From a checkpoint of a small image inpainting model.
Model: 2.82M parameters, 40-pixel images, arch unet, norm batchnorm, activation mish.
Data: trained on crops of objects in photos (Visual Genome), 61751 training examples, 41.5 epochs.
Rows from block 5, named by matrix and row number. Each number is 128 + 24 x the weight over its row's rms, rounded and kept within 0 to 255. All counts start at 0. Numbers have three digits each. After the name is the row's rms in percent of the matrix's.
# convs1: first pointwise conv (model.decb.0.0.convs.1.weight, 256x512x1x1), inputs 384-511
convs1.147 096:096210098143103146161134089145130141151119149130075137141112133130151082092122125125125128126135158120141140082133180129171132121119208144144113146080109125170098126149094132160152127126159128150165105077133136147167126142189144109102098131070134106096138148082114139131167124165157119131162136127122127117118151163150162159193148106136141134100116139113159113100109113133114111125169
convs1.148 096:115211083140148160078136182129139100184144124064104135116121064126122122130128145083103112092115147124155164154121084128080184118143145136167129141131146107130142105107124129121156129133162136112133105159136141149063117142116174130153147229160101163067130116138181124150083097099124117154125094096220095094115090129104155158102121161137091153121124135083110104140106133108092105141133
convs1.149 098:129131113140135114101117148135139124125138127130191115068117134117151053113131141133138137125131166142154137134154120137132126127136087146118096117109109134147130143130107121118128136144119134117134160102096125141116148140142117132113123121082181129140114132133090101149121135137122161081086122149123164144111105105166116107131106119113115128103125148163115114138126120003101142135117
convs1.150 092:122124128116104114148161118124118116148115124133108158121155055083126113111076113109116039097122120255084125162114094140117142044104157115127064034128145127139147156151115151149108154142134128097173142144136168172129107150118137160095143109172099104157128094119123138133110135171143142184132138121127075120113130080141128112152112150169152159125101124113143118123151099134127129180127
convs1.151 096:124124103155112141099115135100138096127090133072187118132136135090098128104108117135143141134085071167105140175135138100074173128118131106137129173131149113127126128171105086138097122172180096148147105100135152108122168101094120121085137113120138110099118106176113140115149114092107106159137145106148114117130146110128166113122115109079142084132107129100115142103178148211170116121141
convs1.152 096:082100150134152141152105122105131149124091099151070097153133091159049128176163100109150115148111110148174160116106115099123172131137123110171157139129096107121161114134103093105106107137146149132160176094134151124168161129138138147132139202175152099137134138161111156132139127101165163090157111159131152118115122138139118100103155115131152109109120095178112155132107100109101167084140
convs1.153 106:133142149141106107134122163128130104131132171107136137175147138164186116069106153173126138136180116150112162038138134143197138124110102108087140110110112126166097154105144086119128140103128121120147131139102116136117118181124097147080120112140102103206152060139138097109153069179073089083133133109134195141113112090137165114224170136116117091113111143146135126139107109077216138124129
convs1.154 114:125147138162144162117088114118132095077091110107149126146119133102080114136156135146118130114119148122078144150125149125095117104098132125159155155134139129116093120108036120113101157164137087199128132104117128167137102106144157170138123074153149073068057173107104099115070092081091118113133146127194140067172142121095111117124153082129135100135099140129146140134130149104178136144166
convs1.155 114:119140128104133111144157120120142137096136125104116121123107148120114138116144124138129131131128106133128136150151121131102141128128110118115107130114125135136138101120134123158138115130108139089127132114153117128114133136145157145135108124120147144135125135120134118136133135134123142132139138111130111137149147134111118119152143136124140124133126109143119100112137136134138150128139
convs1.156 093:126114149155113143123116109114148142092113155076053082150126121152093141059117119175128125138110137146094130145118139112146121130122091057152137175084096152070113099138099110149218127137132123115133140096096128148126096137162140131156135171137125129165098144135089080159053098124117137144202116136155143099112143140126109165181097130109142113130112120115163116113097093157099112108116
convs1.157 100:115122169170108147138125173128117097133103098103183124131142177143120170108172134120170140145090059155095173149127131140146159109153164084088157102168115140127131130100115151166078157114121127129131116149126109128070112136154088125157091028118115111116140208122159145144154201156082125143085133123133120114114165156096069147133143107141104110132112130128089138125176141110131159128159
convs1.158 101:165114097096142088123175135188134113107158116129196080112095081106083084119168183102123066128100115106131138141130094129127148136101158157155127152078174115134086109140120130148116101080076144163176095139165121099113071117128113128175123124143141126120167131107138139098129141094120119063106161166159142162146191154114085164093124143139166171131173109153069159126164143113149140106126
convs1.159 101:109158124082130132113255153120152153131088144152103185092107165148123149101103129104140128144089124163117086102108170103138157132096139144136089129142154093180072154129106114159113181132144132150129189093127127115130082150193101120092161117136139103123120151119065092103130085124125163089196124134104161150095141121097118125155132074122090140112140171177132126134091130117124110168094
convs1.160 099:063172165161099139154117153080120098138153155096151118128139140153161157096092130161082174118172194123145142133138086118113152110116083139124146146124138156122149176191190165080132130139143098110134117111114137110118097160184173133139099157095192142069136182147159096099154097137146136150135120096131152124119167073134178099170115122122084161118146127144134102108120151116154097109132
convs1.161 101:140159180185151119179122157130098161157091058119122108146095124053129122087160141104119126114135121165157121102107155099164109147110124065127088149101137079110086099130120128128125138116133169157134173125161153108071155066129140142141094190118139154122125137140127145159124091149094110157120135124107107118137107106127100142075118125148097137117134129082109125134152094059121086150114
convs1.162 103:167090121181162121114134114122107128107143123152131131080137099131132138113138166179154142152171099146139143134156160164125100121119135166132133105184132123093148135177142111115112077144108128121121121079138124136126158160153136101099082088163179102177124125084104126191115110132153152138136065117209098077071152142117119105162109185146095113124141125176130136107159078131136138173126
convs1.163 106:104079188083144130141171142117163119171144122101183110104103114122138142094124083119114147126125151137148111105076081109074159144141092081150092149082157167130166144126100138133106079129133101109157131084125141125118120109135106119138103155127127139122088149144120156137085098119083154119163119183141104144137108092124179067098113148083158091103107140146145126122132122136108090085162
convs1.164 107:035164081115132150118101174092135190131148135069143110140145112122116116106103131107118105145070089155148115117106092151083098121111132146102098149095131131118139134112105160134095108159077177085121175142111094143134158114107160153147093110173128133137170094152090180113167155168097136101120109097063153181137117076116145116110121088086136060138132134170129073151128142096136119111142
convs1.165 096:132102153130147076127121138179122143168119122136109097139151102097149127150123119149132125151123178138141138143120145154124094146141139154145088111088166150116110083116130139132148143107126167088139158117133107130128047097143113152166148148119119102127122121159097190090138190166162140119178141122121184129111119116141075125188137103105092129111114123128125130144176082129155190106130
convs1.166 106:138100126071158125112191158135138133120086129173099048158147054087155109116148129114108142154150149144119154136093135088130134122172139115065084113072112208110173177127116112079123116154119144131125129086135122077118138140178151122092080146106135108177107133192142126118136143086137180085102129084147151110081117138127152125152162149177100143130118105132136077124103145156106113155069
convs1.167 098:119121133129147150106138107142130146177141103117122146073129115094108101135121115117104164109128160167111142195106147160142093134124122084144153117117112116094130128107133159178126147137164135130096124104134139141086150083135152156093127064126069097141093115168066112208098155121150118140155132179137144112113130093113116140179086077151070100104141166094126142116142133199117138129125
convs1.168 096:111143139146160094149144108132138123108111125140142130127123130117064127110146137089129148140129138110164126164151161181180141124170129103078102151106132155124116101092141138143139073143096143092152106139151135147152133153121145165132105059172182136156149123129123113071154155180137170121110141131108151125084087137128163153119085173176116154132121177058108159135141157116123135100119
convs1.169 103:098144120086090099124103105142136122075109138103135122143093113135104163129112157128167129110088198135104126081136140158155115093119106106097137191156165152124183142157116139143137149137146151145156123064134154168173172086130149145096129124131118100146103116131071101147123062102141131121090103128112122096106136154092134135141159140153177123121126097112166143106114100099123107124127
convs1.170 095:139144146147116128132108173113131123124123146213102118156133144132114118103118110105122025181124143255122114128143123145143139247128140133082129134146168148138133126142159127116114135150134085135101103137108142255112096130131125127136160132093138121070179126124140090143152099107110134115111119111107098121093149156126123122099159135122098082146102114140069160140128106115100151123107
convs1.171 093:127111117134162094128104150121119072086142059155158193129116149144140174088136093191115111090098108132123137182122114190148158118116118146148119134165136124124103123124127113155120150119133121128138093123109138148084154082125161175097127128128129085120133085133129111136082181098111107137123124181120134100096158121098140118128115172161037118105131093177106136171144116145139140151179
convs1.172 092:125124107172147118134118092060112138176157128110107117117138148115115188162124128132075085118122123136151118121117132093115121121128070128141115119112099104066107132130145124108122155080161151134153059136151193114153116208119114134145123130148096130160161091163130127168096094119101171130142144149147094111124132048099104155136177107071107099144123116113118140147139144134117104125105
convs1.173 103:131157163073117151129136122123072120121087093105127151104125111159104110114158163202120145126075094136151157154176148143118143127135097086125138137110128124164162158188102103142135113115140162158028099131121127167190150120172134116107127161137144170096119128109137134172113089135128135170088121126107122117079130148098126124129096113093104152119105127182133134117141076103100133082149
convs1.174 100:042079103136162125107105149154117128146137112133199132151144125168116149130121137132105129147070138153097104139096129113119129107130120146120150134146151166129128156077090106100146196083111192097174155116128161144126075123127106108125118128155124122136137092141109120131114100112118118113078094110117088147133125080112176131135178166149121114113081101152158131122155253091154136138113
convs1.175 105:165162153093135164152124175088123078091135130123138116130142135112076116159087113087129121109141138110150145117136111097189149107125179027064135152111120127140118093047130148145151103103149141151136112085105149155134120118149090081141112135133153121126109122130141099147095158112135161126113115158113117142148146074161146097141086206081143133105123083196098104129141102129109127123098
convs1.176 097:107137136140167171138138178163120085123083150170105105160113142127090105127127181181108093082103106136113134132118125091132109108114090125155100129121105114104129147117128152148103139130132104135094069110160138104104114138146161108149073128127159110121129160162088091117138150133143084095107135121223140094137125164133189155107134097116118086128115140090140156139152145113103145169155
convs1.177 104:108138172131165113173174139153149150135111189117142107085111130131154130126155102156128148094128102159170149154158122163078142136168126202127159120107118146084131135150137089087141093115118173143133098170104125117144139091101152114130121121116084151108135143128131129165136093114099122142140133170133108148148157121101138133094151121135116137171136138138132116103095133136124110152142
convs1.178 099:134112136131144159111116075139157092163154087097146121100136152089148151154126155229074162166191090127183210126123139112097116163124118159117101078115094134080183155122194091076064139121231155157118108123119152144110107046119119116091116111117140124144118115131130103179134131118108192115130131130115158136136114190118123128162173157078119124119130114132137123114139141128129131120094
convs1.179 098:173070136194123124124126088162132140134096123133128140141109141093124140101122126117145073135094131152154147118138130138103133114121150130083163189151125143096101125131134111112148107114132255117115108125178100099087110089114136104150123148131169020172088142126070159116102147097121149154155157118129119142101097126130151134117147177144114119147129132156086156162116079135136127170117
convs1.180 098:151111156139134109117123151123127177115110149127132127173122078136157096087127161170108134119099151116134144138111152134155141131121009125123083140170125131110141161123117125119121156153129111142056234079140159133133155141113105146113127140097138119158146151133128045149101130114157112098121113113119101160088152159135130093103163082146133112139107176159106123105118098135098089107140
convs1.181 097:139122110096165098049155148140141111204141157094115155089092100126112133098105115110127135123107207144131120134149089130102169118140076114147102148133125136147178136123103141096153103172144114072156123109105161137117159146143123133151148151117083106129137140140126120056125133146184126119105123122178124152119152097168164147192160120166123156125110172099145152150115146103098135127143
convs1.182 102:137143116095168135153161098111125118118152116157083147148133131113107128173117128105104143167080165153112154099134109126207165106087164210160141146131160134142145151112119151138133160122119170149084062115110158128146112184131086104153169134113193132154141156109119119137117092137162107136151125130097162078168137163131109091141089142143162118137111077110139131121121079123120128099156
convs1.183 091:122144113138136114153135104127129124121135129159141158141097128152136118131128122140095125132116128093123121087134064094125140083142092133156119124122151137105141129132120096122148109161145122138118104132189121105125085130099115133117150145103159110123123110140085124115098122104104112159129114111140140142112126153098080170112145151108143170000058134162083137157113124089132136000146
convs1.184 106:141108161101117128089076117120131144081171077137156101151162176116125141163145134100117089144131135153138102138161094206135168142145111104093137128105121130186085113152101111121104124116118150138112112166133144102156122137157163155132121143131146097132120144132146124095121140114121048162115129120056106181136121148106154128139149148141133036114116100126136164131139127097123088143121
convs1.185 106:098138110100193154119143088133133129120117146131134118182100098126118130131105133134095145138121156110129118125155167130132138088114143092085123134133126106126152158114139135135122133136096175146124143125081127163209130165116113146115160145132142164158110099127105125140125130151132112115109138156091162160116144121124128123100077168150154129117127120085126122144117093165106150137101
convs1.186 101:080113120124168118139199142125118098206110185099148155130088103088088164115144115116142130136118142106136131120110147045111117126148142145117111149160202155092150124131130145098166136126163125098126120089154172135144118142177124114124137212162094159101121136158127130112115113101123145124145128118185149099107100129088130150113185128140113169148138139131118135134136148194132152119110
convs1.187 105:112090101143127098085129143112134134122100125112180130126155102095127135098105165143152133128125124137139107100153177254155135120104146094086138123105122146165133147089088100138151158166113147144165106122121134122182160106108076121110161139124140146105124109125111131127141101161134078112194128118050151150094102155098156141111135146138145137121120127114147165167151121123108124135086
convs1.188 106:131127197173107142131147128134091132152124146130119160172118112131155113097205123142114136128123117111122136126142117072141140142160122104101098099121112120139150125148160162134109133173161137114121123123107124127209109106112127122153087159122128175125109153173135106133189112201110097122126138151144121096104103131151167089150136125085117138105095130161133150121169110145170150086143
convs1.189 101:121142139076138111118179083103142118118133125110138163154132123128111165112135134156085149125102125138136116157161168133169187085087095054100100092165121150146135138127122136132105110165095140138123122130146118120117124115124080113123190117158187164146116106148120123156151105117133104104171142099126097140110113102120154102158144162146105150099075108133104120127109179175097117147111
convs1.190 102:059113187111111119086154152158105145121138145122129060181179160102156092107136114100110137077143126122152153108151106121064129123139153093105110130162127124165105117182133082082171125100203119135137148112112130149165115122161141111135096153129131183127084143120092210098138114160129160127129129148130147139121107109119141126133150154106133146128132119222173142136136118133130087152130
convs1.191 104:129134130126134126123125137127119120125132147127130127133130124138131131122130132131131129128131134127132129146130135125134133127134127125131125121131124130128127134132127130128131127136125136134122125127133126120126129140127122136125139121124122134128123134130124129121127133119132130119131132128129125127125128126134133129122129116129127118125129125137131128134128129120134136130136
convs1.192 110:112120113096165152189136106123113133122139061127136156193141107255117107112151122117142142131119132125129080146138147143183162101097088115038128124099127134119096157201113172104109132112146060171119136113164138152144097107121142089105142138145125112092100153123110097188139119111121130079118099131108139129145154121112162160112165172112129097105146131122121135131105100129127144112106
convs1.193 096:180053165122103128125091123140140105106112127099149154137161094124121134114159162095118137134161108142072149123124114071158177108134117083114087117134127117124142131126180152118133124117201092123110069129140146124133104111125110106140107132125159109102098168074188117134109160104134180128090127119154155085120148137110156148110139121169149127125107100118172140143142075104142158094137
convs1.194 107:126189134152153123126126112074129125136151202123149133128127137124140094152053147142121095121090100105112120143135114114140147113137136076112148096094127090124101110071087099179157144172121123101112151119110082110125152179083157123082095115131140089134108083137108129149154144128141119118074128120167080121068082120148137136150130144156075106126111161161119123121134131117094127128094
convs1.195 101:128145060186109146148082113165130127094131149187081128116108128126130139192126136152149132124117126117160113132106106119133134133109119120112135123074098143145178151112121149124190134151072120075171109110145118117127179108212151141094144103125121129108112131123170114149123110151129147122157119129103117152117084129165130123085102125130043149107120141136109144101080142081123132150154
convs1.196 097:098139144108136119152130119088121135098116133151126117124132157045150130101118118117123159168124203121124103082115124078106138130116142117160121179120130115133105137148128179103133174131100198120122105085082123149132107140123139144171126173102128141131145146151149132144133115143162147118102142133125150135183121135136105147131113153130207123139140123122106147128082153168177155163141