Weights of a small image inpainting model.
Model: 2.82M parameters, 40-pixel images, norm batchnorm, activation mish.
Data: trained on crops of objects in photos (Visual Genome), 61751 training examples.
Rows from block 3, named by matrix and row number. Rows with one number belong to one channel. Each number is 50 + 10 x the weight over its row's rms, rounded and kept within 0 to 99. All counts start at 0. After the name is the row's rms in percent of the matrix's.
# convs1: first pointwise conv (model.mid.0.convs.1.weight, 256x256x1x1), inputs 128-255
# convs3: second pointwise conv (model.mid.0.convs.3.weight, 256x256x1x1, transposed), outputs 128-255
convs1.125 125:46 63 49 43 34 42 65 46 62 28 57 62 46 57 48 47 42 51 36 64 52 57 59 55 33 50 48 38 52 63 38 40 63 57 34 38 39 44 37 58 58 60 46 69 40 51 50 50 57 46 54 69 50 35 42 59 57 49 45 67 44 38 47 46 44 40 45 39 62 47 59 44 49 47 58 58 48 68 56 58 46 45 57 61 38 32 45 31 48 51 64 45 52 48 47 47 42 60 48 63 43 63 36 38 37 57 57 50 54 50 50 47 53 34 92 55 46 52 57 65 69 55 27 33 48 63 53 44
convs1.126 045:53 58 51 54 52 39 65 47 48 57 30 55 59 49 28 55 49 44 47 48 56 52 49 48 54 63 50 53 51 40 40 49 72 51 44 66 23 53 61 54 49 54 46 42 54 49 45 55 45 47 41 52 43 57 49 53 59 51 76 67 49 50 58 47 59 47 49 41 52 81 44 49 53 57 45 44 55 40 44 49 44 86 44 52 45 44 49 74 52 65 59 45 54 51 53 52 48 14 50 23 59 39 59 46 51 50 41 50 38 27 55 15 43 42 61 60 50 46 36 50 54 52 72 53 59 50 58 60
convs1.127 104:36 54 54 58 53 49 42 51 59 45 44 50 54 57 41 82 47 56 58 58 23 58 63 62 75 46 47 46 37 46 43 57 42 50 45 42 49 30 48 71 74 49 62 68 58 49 60 43 43 49 55 47 45 48 45 41 52 61 72 56 36 46 28 46 49 64 41 39 47 48 67 40 54 49 56 55 54 54 36 37 71 42 44 46 55 54 35 59 44 63 55 31 47 71 49 51 41 39 43 46 51 50 49 59 45 51 49 41 40 41 44 62 49 57 61 62 60 50 55 53 42 49 55 47 50 62 50 52
convs1.128 099:68 48 66 54 35 46 76 41 47 52 36 58 63 31 56 40 37 49 45 50 54 31 50 60 32 44 42 41 50 41 40 48 57 56 45 57 51 40 59 45 39 40 48 51 59 59 62 49 62 34 48 40 36 60 45 58 49 57 28 27 55 46 45 59 52 47 68 27 52 67 33 70 56 62 33 55 45 52 48 41 34 67 48 46 53 40 43 46 56 47 56 52 43 42 51 44 57 33 43 51 57 48 57 43 58 59 63 52 54 55 56 43 51 47 39 61 61 51 35 53 52 50 55 50 45 46 51 74
convs1.129 095:60 44 37 41 68 39 47 49 43 15 55 57 70 49 39 40 38 51 37 50 51 51 41 51 51 44 68 37 56 49 45 56 56 62 30 61 56 52 60 52 56 50 51 44 59 66 55 47 45 54 54 55 52 33 47 37 54 43 65 54 57 60 55 60 56 48 62 50 41 48 40 39 66 62 73 64 55 52 57 45 45 53 48 54 49 68 57 67 69 50 50 44 49 53 57 52 36 51 49 40 50 43 36 57 47 45 57 47 47 75 53 47 40 37 52 34 39 57 63 51 40 54 68 56 40 61 60 62
convs1.130 120:55 43 48 50 60 55 55 35 50 64 55 69 57 55 51 67 52 58 50 38 39 37 64 54 33 58 51 37 44 51 40 46 49 42 59 46 54 53 63 58 55 57 43 44 43 59 65 45 49 50 40 58 39 37 63 53 50 57 43 47 65 32 37 60 56 55 53 51 47 48 39 55 61 54 42 57 58 48 64 46 29 54 49 49 59 48 62 57 50 54 64 49 40 58 43 40 59 44 39 53 53 55 48 36 39 63 54 46 54 57 53 47 53 49 49 68 43 25 46 49 34 34 58 35 60 44 40 70
convs1.131 114:39 39 48 31 51 28 28 45 47 44 67 58 40 57 41 62 57 52 47 50 54 34 53 54 39 58 40 58 49 48 54 48 28 50 39 52 52 62 50 51 53 56 40 45 59 47 53 55 64 55 59 53 63 38 50 40 52 54 66 62 66 46 44 50 55 44 49 45 34 53 55 32 45 50 58 61 55 55 40 59 64 57 41 43 45 48 38 36 62 60 34 39 46 54 45 47 34 41 53 48 42 54 54 54 52 44 59 48 54 59 42 57 54 41 51 32 65 61 70 54 59 55 59 45 39 43 50 27
convs1.132 074:54 44 40 57 62 40 60 52 48 44 35 37 60 38 29 50 57 53 56 67 58 47 52 48 49 51 56 48 62 39 32 59 35 62 52 54 29 44 62 47 42 64 42 69 56 50 47 55 45 48 50 44 47 58 33 43 50 52 54 42 68 47 48 50 55 53 57 51 43 61 64 51 43 53 53 55 51 49 38 58 44 68 26 39 46 24 50 52 49 61 69 36 57 46 55 46 39 55 55 47 48 45 62 36 55 52 44 41 49 59 44 22 47 50 58 42 63 50 28 43 33 53 46 52 23 34 47 31
convs1.133 130:43 48 66 57 53 30 38 52 53 53 48 48 54 52 53 09 48 52 54 53 31 42 55 45 50 32 61 38 51 50 54 62 53 43 56 80 43 57 44 39 55 64 64 58 82 44 38 41 60 50 68 56 57 51 53 60 50 57 44 53 39 53 55 57 72 59 63 56 50 42 46 60 39 55 60 32 54 47 45 37 51 46 47 46 46 61 58 68 48 55 40 51 52 55 71 60 43 54 59 62 43 21 54 58 42 42 42 69 56 45 58 47 50 54 40 43 55 60 46 58 37 57 39 58 35 42 55 33
convs1.134 115:45 49 41 46 58 67 59 45 39 66 64 46 70 49 69 62 55 47 36 67 40 56 52 57 45 52 49 51 39 62 58 51 69 59 32 55 76 53 55 61 71 40 57 52 48 48 39 53 68 50 63 38 56 43 47 46 34 51 42 52 58 58 42 49 54 50 29 51 50 46 51 34 58 33 51 47 54 61 52 41 60 62 57 54 61 66 47 26 51 34 57 47 57 23 40 26 49 80 43 45 49 48 42 36 39 61 44 44 37 73 42 35 58 57 56 37 59 48 48 67 41 48 47 53 58 49 42 45
convs1.135 113:45 33 52 38 33 48 52 57 46 52 53 52 37 50 57 51 38 53 47 53 51 56 53 52 34 57 59 48 54 49 56 46 50 37 34 45 41 31 58 65 37 61 38 54 55 55 63 42 60 59 54 47 55 35 55 51 41 54 44 86 52 64 61 66 35 49 48 46 48 42 37 55 50 58 67 45 44 44 52 50 52 45 48 49 57 51 56 36 52 34 36 34 49 50 57 49 30 55 45 43 48 53 48 71 39 39 52 49 56 49 50 52 51 48 41 62 44 50 49 52 44 57 56 58 58 51 56 56
convs1.136 065:57 38 47 53 48 40 59 48 43 33 33 53 66 29 26 42 41 53 44 58 52 50 47 52 45 49 63 47 44 55 39 40 67 47 42 54 72 44 67 50 43 44 59 48 48 67 59 50 32 42 46 51 36 40 39 47 63 35 67 69 55 40 60 39 48 53 45 37 51 83 44 52 67 53 69 49 50 35 37 57 41 42 40 46 51 66 55 86 57 61 50 47 66 46 50 56 52 59 50 40 54 47 52 64 59 42 52 33 52 52 54 46 55 42 59 52 52 50 23 47 54 52 71 57 50 47 39 67
convs1.137 107:46 39 60 49 43 44 52 49 53 72 43 55 32 40 40 47 70 54 54 60 53 67 57 40 51 48 32 53 50 47 57 53 67 49 49 43 62 63 54 56 51 44 40 42 51 51 49 54 44 53 53 40 16 33 43 58 60 47 70 68 56 50 52 50 48 46 50 53 72 64 36 40 61 42 61 54 52 17 54 44 50 35 57 51 53 80 47 68 50 62 51 56 52 47 47 52 59 46 40 65 59 54 43 54 62 54 38 43 45 64 58 55 53 43 52 46 36 42 47 32 55 58 69 58 67 43 48 69
convs3.125 077:56 57 35 41 72 45 58 54 69 51 53 34 51 53 41 29 72 55 62 59 60 56 49 56 45 63 44 62 53 49 61 51 79 45 79 52 67 46 54 35 55 45 60 26 47 43 52 48 51 46 49 47 50 78 67 42 68 43 48 43 43 54 41 49 60 64 34 54 60 51 51 29 50 54 50 48 41 38 61 42 48 49 50 62 50 79 54 51 49 55 49 44 41 55 45 52 53 48 64 56 37 49 48 33 50 47 69 37 42 54 48 45 61 49 45 54 35 47 53 63 46 36 59 67 55 52 73 46
convs3.126 081:65 51 53 54 27 60 46 47 51 41 58 47 41 52 60 53 51 49 37 52 52 59 59 55 46 55 57 52 51 63 63 51 32 50 53 49 53 58 56 47 51 50 51 48 50 72 59 51 44 46 48 64 44 26 45 55 44 48 61 47 41 49 54 53 56 54 55 58 39 48 50 63 60 55 25 47 48 53 44 55 50 70 49 48 48 49 52 48 52 59 42 55 44 44 57 49 55 56 51 57 51 38 51 56 65 51 51 53 36 48 45 59 60 52 22 53 50 54 74 07 42 53 48 47 51 45 46 47
convs3.127 127:32 55 64 57 51 54 34 55 31 58 50 48 52 47 45 56 54 59 70 28 49 46 53 51 63 49 39 52 46 77 39 43 54 47 46 55 56 45 55 36 36 51 46 26 56 45 50 65 45 51 54 42 64 45 48 65 82 49 45 54 50 69 63 46 51 52 53 57 53 43 44 45 67 59 48 57 63 60 40 58 44 40 50 58 48 59 51 47 63 53 51 44 29 28 80 43 32 59 39 55 36 53 58 44 44 49 38 42 40 44 57 63 48 48 48 43 40 56 46 48 43 64 54 48 41 45 51 50
convs3.128 102:36 53 61 40 44 50 34 46 39 53 39 49 34 36 41 46 63 41 39 73 46 61 48 50 41 50 56 45 56 55 37 58 65 42 66 55 65 63 57 50 41 54 53 54 56 47 51 61 42 47 54 41 54 65 59 54 55 41 44 45 53 52 47 60 43 71 50 53 50 57 50 42 46 72 49 49 54 55 38 49 18 50 58 57 57 39 51 57 50 45 40 49 56 50 55 48 50 47 58 52 34 45 57 48 34 53 57 49 61 49 56 54 50 53 60 44 27 53 39 72 57 45 72 47 55 40 39 31
convs3.129 097:53 56 56 54 44 63 52 53 50 42 43 52 63 33 69 42 63 45 39 53 53 35 62 45 55 46 51 46 51 53 47 58 63 39 53 41 52 34 60 48 60 54 38 57 56 26 59 54 49 64 72 36 40 33 63 49 43 52 41 35 49 52 52 47 47 42 55 42 34 44 53 49 49 55 62 48 49 48 41 49 50 39 39 58 45 51 52 51 47 55 46 50 49 53 47 24 62 34 47 34 52 49 59 48 32 44 55 58 70 31 50 52 66 37 49 33 49 61 41 55 47 43 36 58 46 54 40 65
convs3.130 111:62 59 58 63 60 55 46 60 34 51 55 36 42 46 45 52 52 64 49 68 56 72 57 57 46 38 58 48 30 58 35 54 68 52 50 38 59 61 51 52 39 59 57 53 50 44 57 46 46 39 41 52 56 63 45 69 50 59 50 44 53 56 44 54 56 39 51 53 36 44 57 52 39 53 45 50 48 65 47 74 38 56 48 59 40 41 36 44 65 37 47 56 29 44 49 43 52 48 46 59 34 51 61 59 28 55 30 62 55 45 58 51 46 49 62 54 51 66 49 52 53 45 54 46 44 53 56 38
convs3.131 096:48 45 55 61 74 57 55 47 37 43 57 57 41 57 44 44 34 54 42 51 41 54 52 46 49 42 51 43 62 42 47 47 58 58 60 66 50 40 42 50 56 40 32 68 55 62 43 49 55 39 37 58 66 72 51 56 38 56 40 54 42 39 55 43 65 42 48 65 41 55 42 74 54 44 48 48 59 62 50 54 61 47 44 52 47 59 52 57 69 54 49 48 55 45 66 51 67 46 42 37 52 64 59 66 73 53 43 43 46 51 54 51 72 51 34 66 50 46 46 40 42 65 26 53 57 57 46 57
convs3.132 094:55 54 46 31 37 45 53 52 57 34 51 44 49 68 48 50 29 54 55 47 55 66 42 47 46 48 35 51 44 39 55 42 46 46 10 56 38 50 60 46 40 47 49 38 47 56 53 49 46 53 56 50 75 94 35 49 60 50 41 57 52 51 54 50 55 59 49 56 56 47 47 60 42 62 41 53 49 38 45 59 51 31 49 48 59 20 49 44 55 53 54 52 44 54 60 55 53 60 46 47 49 53 48 38 45 55 42 47 66 49 53 49 50 40 53 47 57 56 56 43 50 41 46 59 66 54 51 40
convs3.133 110:54 62 36 36 48 46 48 45 51 54 54 51 59 56 56 58 62 54 64 64 44 38 53 36 47 45 51 49 43 40 38 35 45 31 45 33 57 43 58 49 37 26 58 47 57 45 76 60 43 54 38 50 37 54 48 28 45 37 44 52 38 55 73 43 64 48 37 62 48 51 43 40 69 51 50 83 61 58 57 43 54 53 49 48 53 37 34 59 45 76 50 41 51 62 50 42 48 44 50 59 27 70 47 37 43 40 49 64 48 52 40 59 45 34 40 44 53 67 57 50 74 52 51 51 46 53 35 39
convs3.134 096:30 45 35 36 73 45 43 37 42 65 26 48 70 52 55 48 65 51 55 40 56 42 35 49 48 58 43 49 42 27 45 49 63 42 41 57 52 42 31 46 35 50 40 49 67 35 52 53 56 52 48 58 63 67 51 41 61 53 43 52 46 53 45 49 59 37 37 58 49 46 48 31 32 51 64 56 57 35 44 45 59 50 58 58 58 75 52 56 44 52 60 49 47 38 54 45 58 49 52 46 50 41 47 42 33 39 59 57 51 38 49 61 34 45 49 49 63 47 53 75 54 51 44 51 50 44 44 59
convs3.135 110:51 47 45 51 52 56 44 59 45 51 63 41 53 62 47 45 47 52 56 72 60 54 39 45 60 61 54 58 53 67 50 51 58 59 33 34 54 55 83 56 54 45 53 52 42 43 60 48 43 54 36 56 56 50 51 50 63 61 43 39 48 57 66 45 48 40 48 49 48 47 52 63 57 44 41 61 59 43 63 47 12 32 52 50 48 30 53 45 48 54 47 46 38 62 49 62 57 47 33 51 45 53 50 49 60 59 52 64 44 53 51 52 44 54 50 59 41 51 45 41 52 43 46 52 39 59 55 59
convs3.136 060:59 49 71 56 29 62 60 46 50 70 59 42 63 28 38 54 40 54 25 46 45 55 53 50 50 39 55 47 51 58 49 59 53 51 26 39 50 57 42 44 54 42 56 57 51 59 58 46 49 52 54 46 44 20 55 54 59 39 63 53 48 52 53 58 37 40 58 44 44 69 45 64 56 41 33 59 44 52 49 56 50 51 51 62 45 17 50 58 41 37 60 47 50 55 57 49 60 48 42 49 57 58 56 55 63 38 54 60 46 56 55 54 63 45 52 50 51 50 60 56 53 62 55 47 60 68 46 34
convs3.137 077:68 59 47 47 47 50 37 61 49 31 42 33 54 46 70 50 55 41 50 57 58 33 50 47 54 44 51 34 47 52 74 39 56 36 43 67 54 41 62 49 49 54 60 55 56 40 52 61 47 43 73 46 49 69 50 45 55 40 50 52 44 34 49 47 60 62 35 52 43 36 48 53 38 54 59 48 51 39 51 39 48 36 35 58 62 56 42 48 41 67 37 42 62 49 52 44 55 48 63 50 55 55 54 42 19 51 44 30 54 41 44 41 49 58 51 53 40 42 39 41 50 33 38 54 57 32 62 45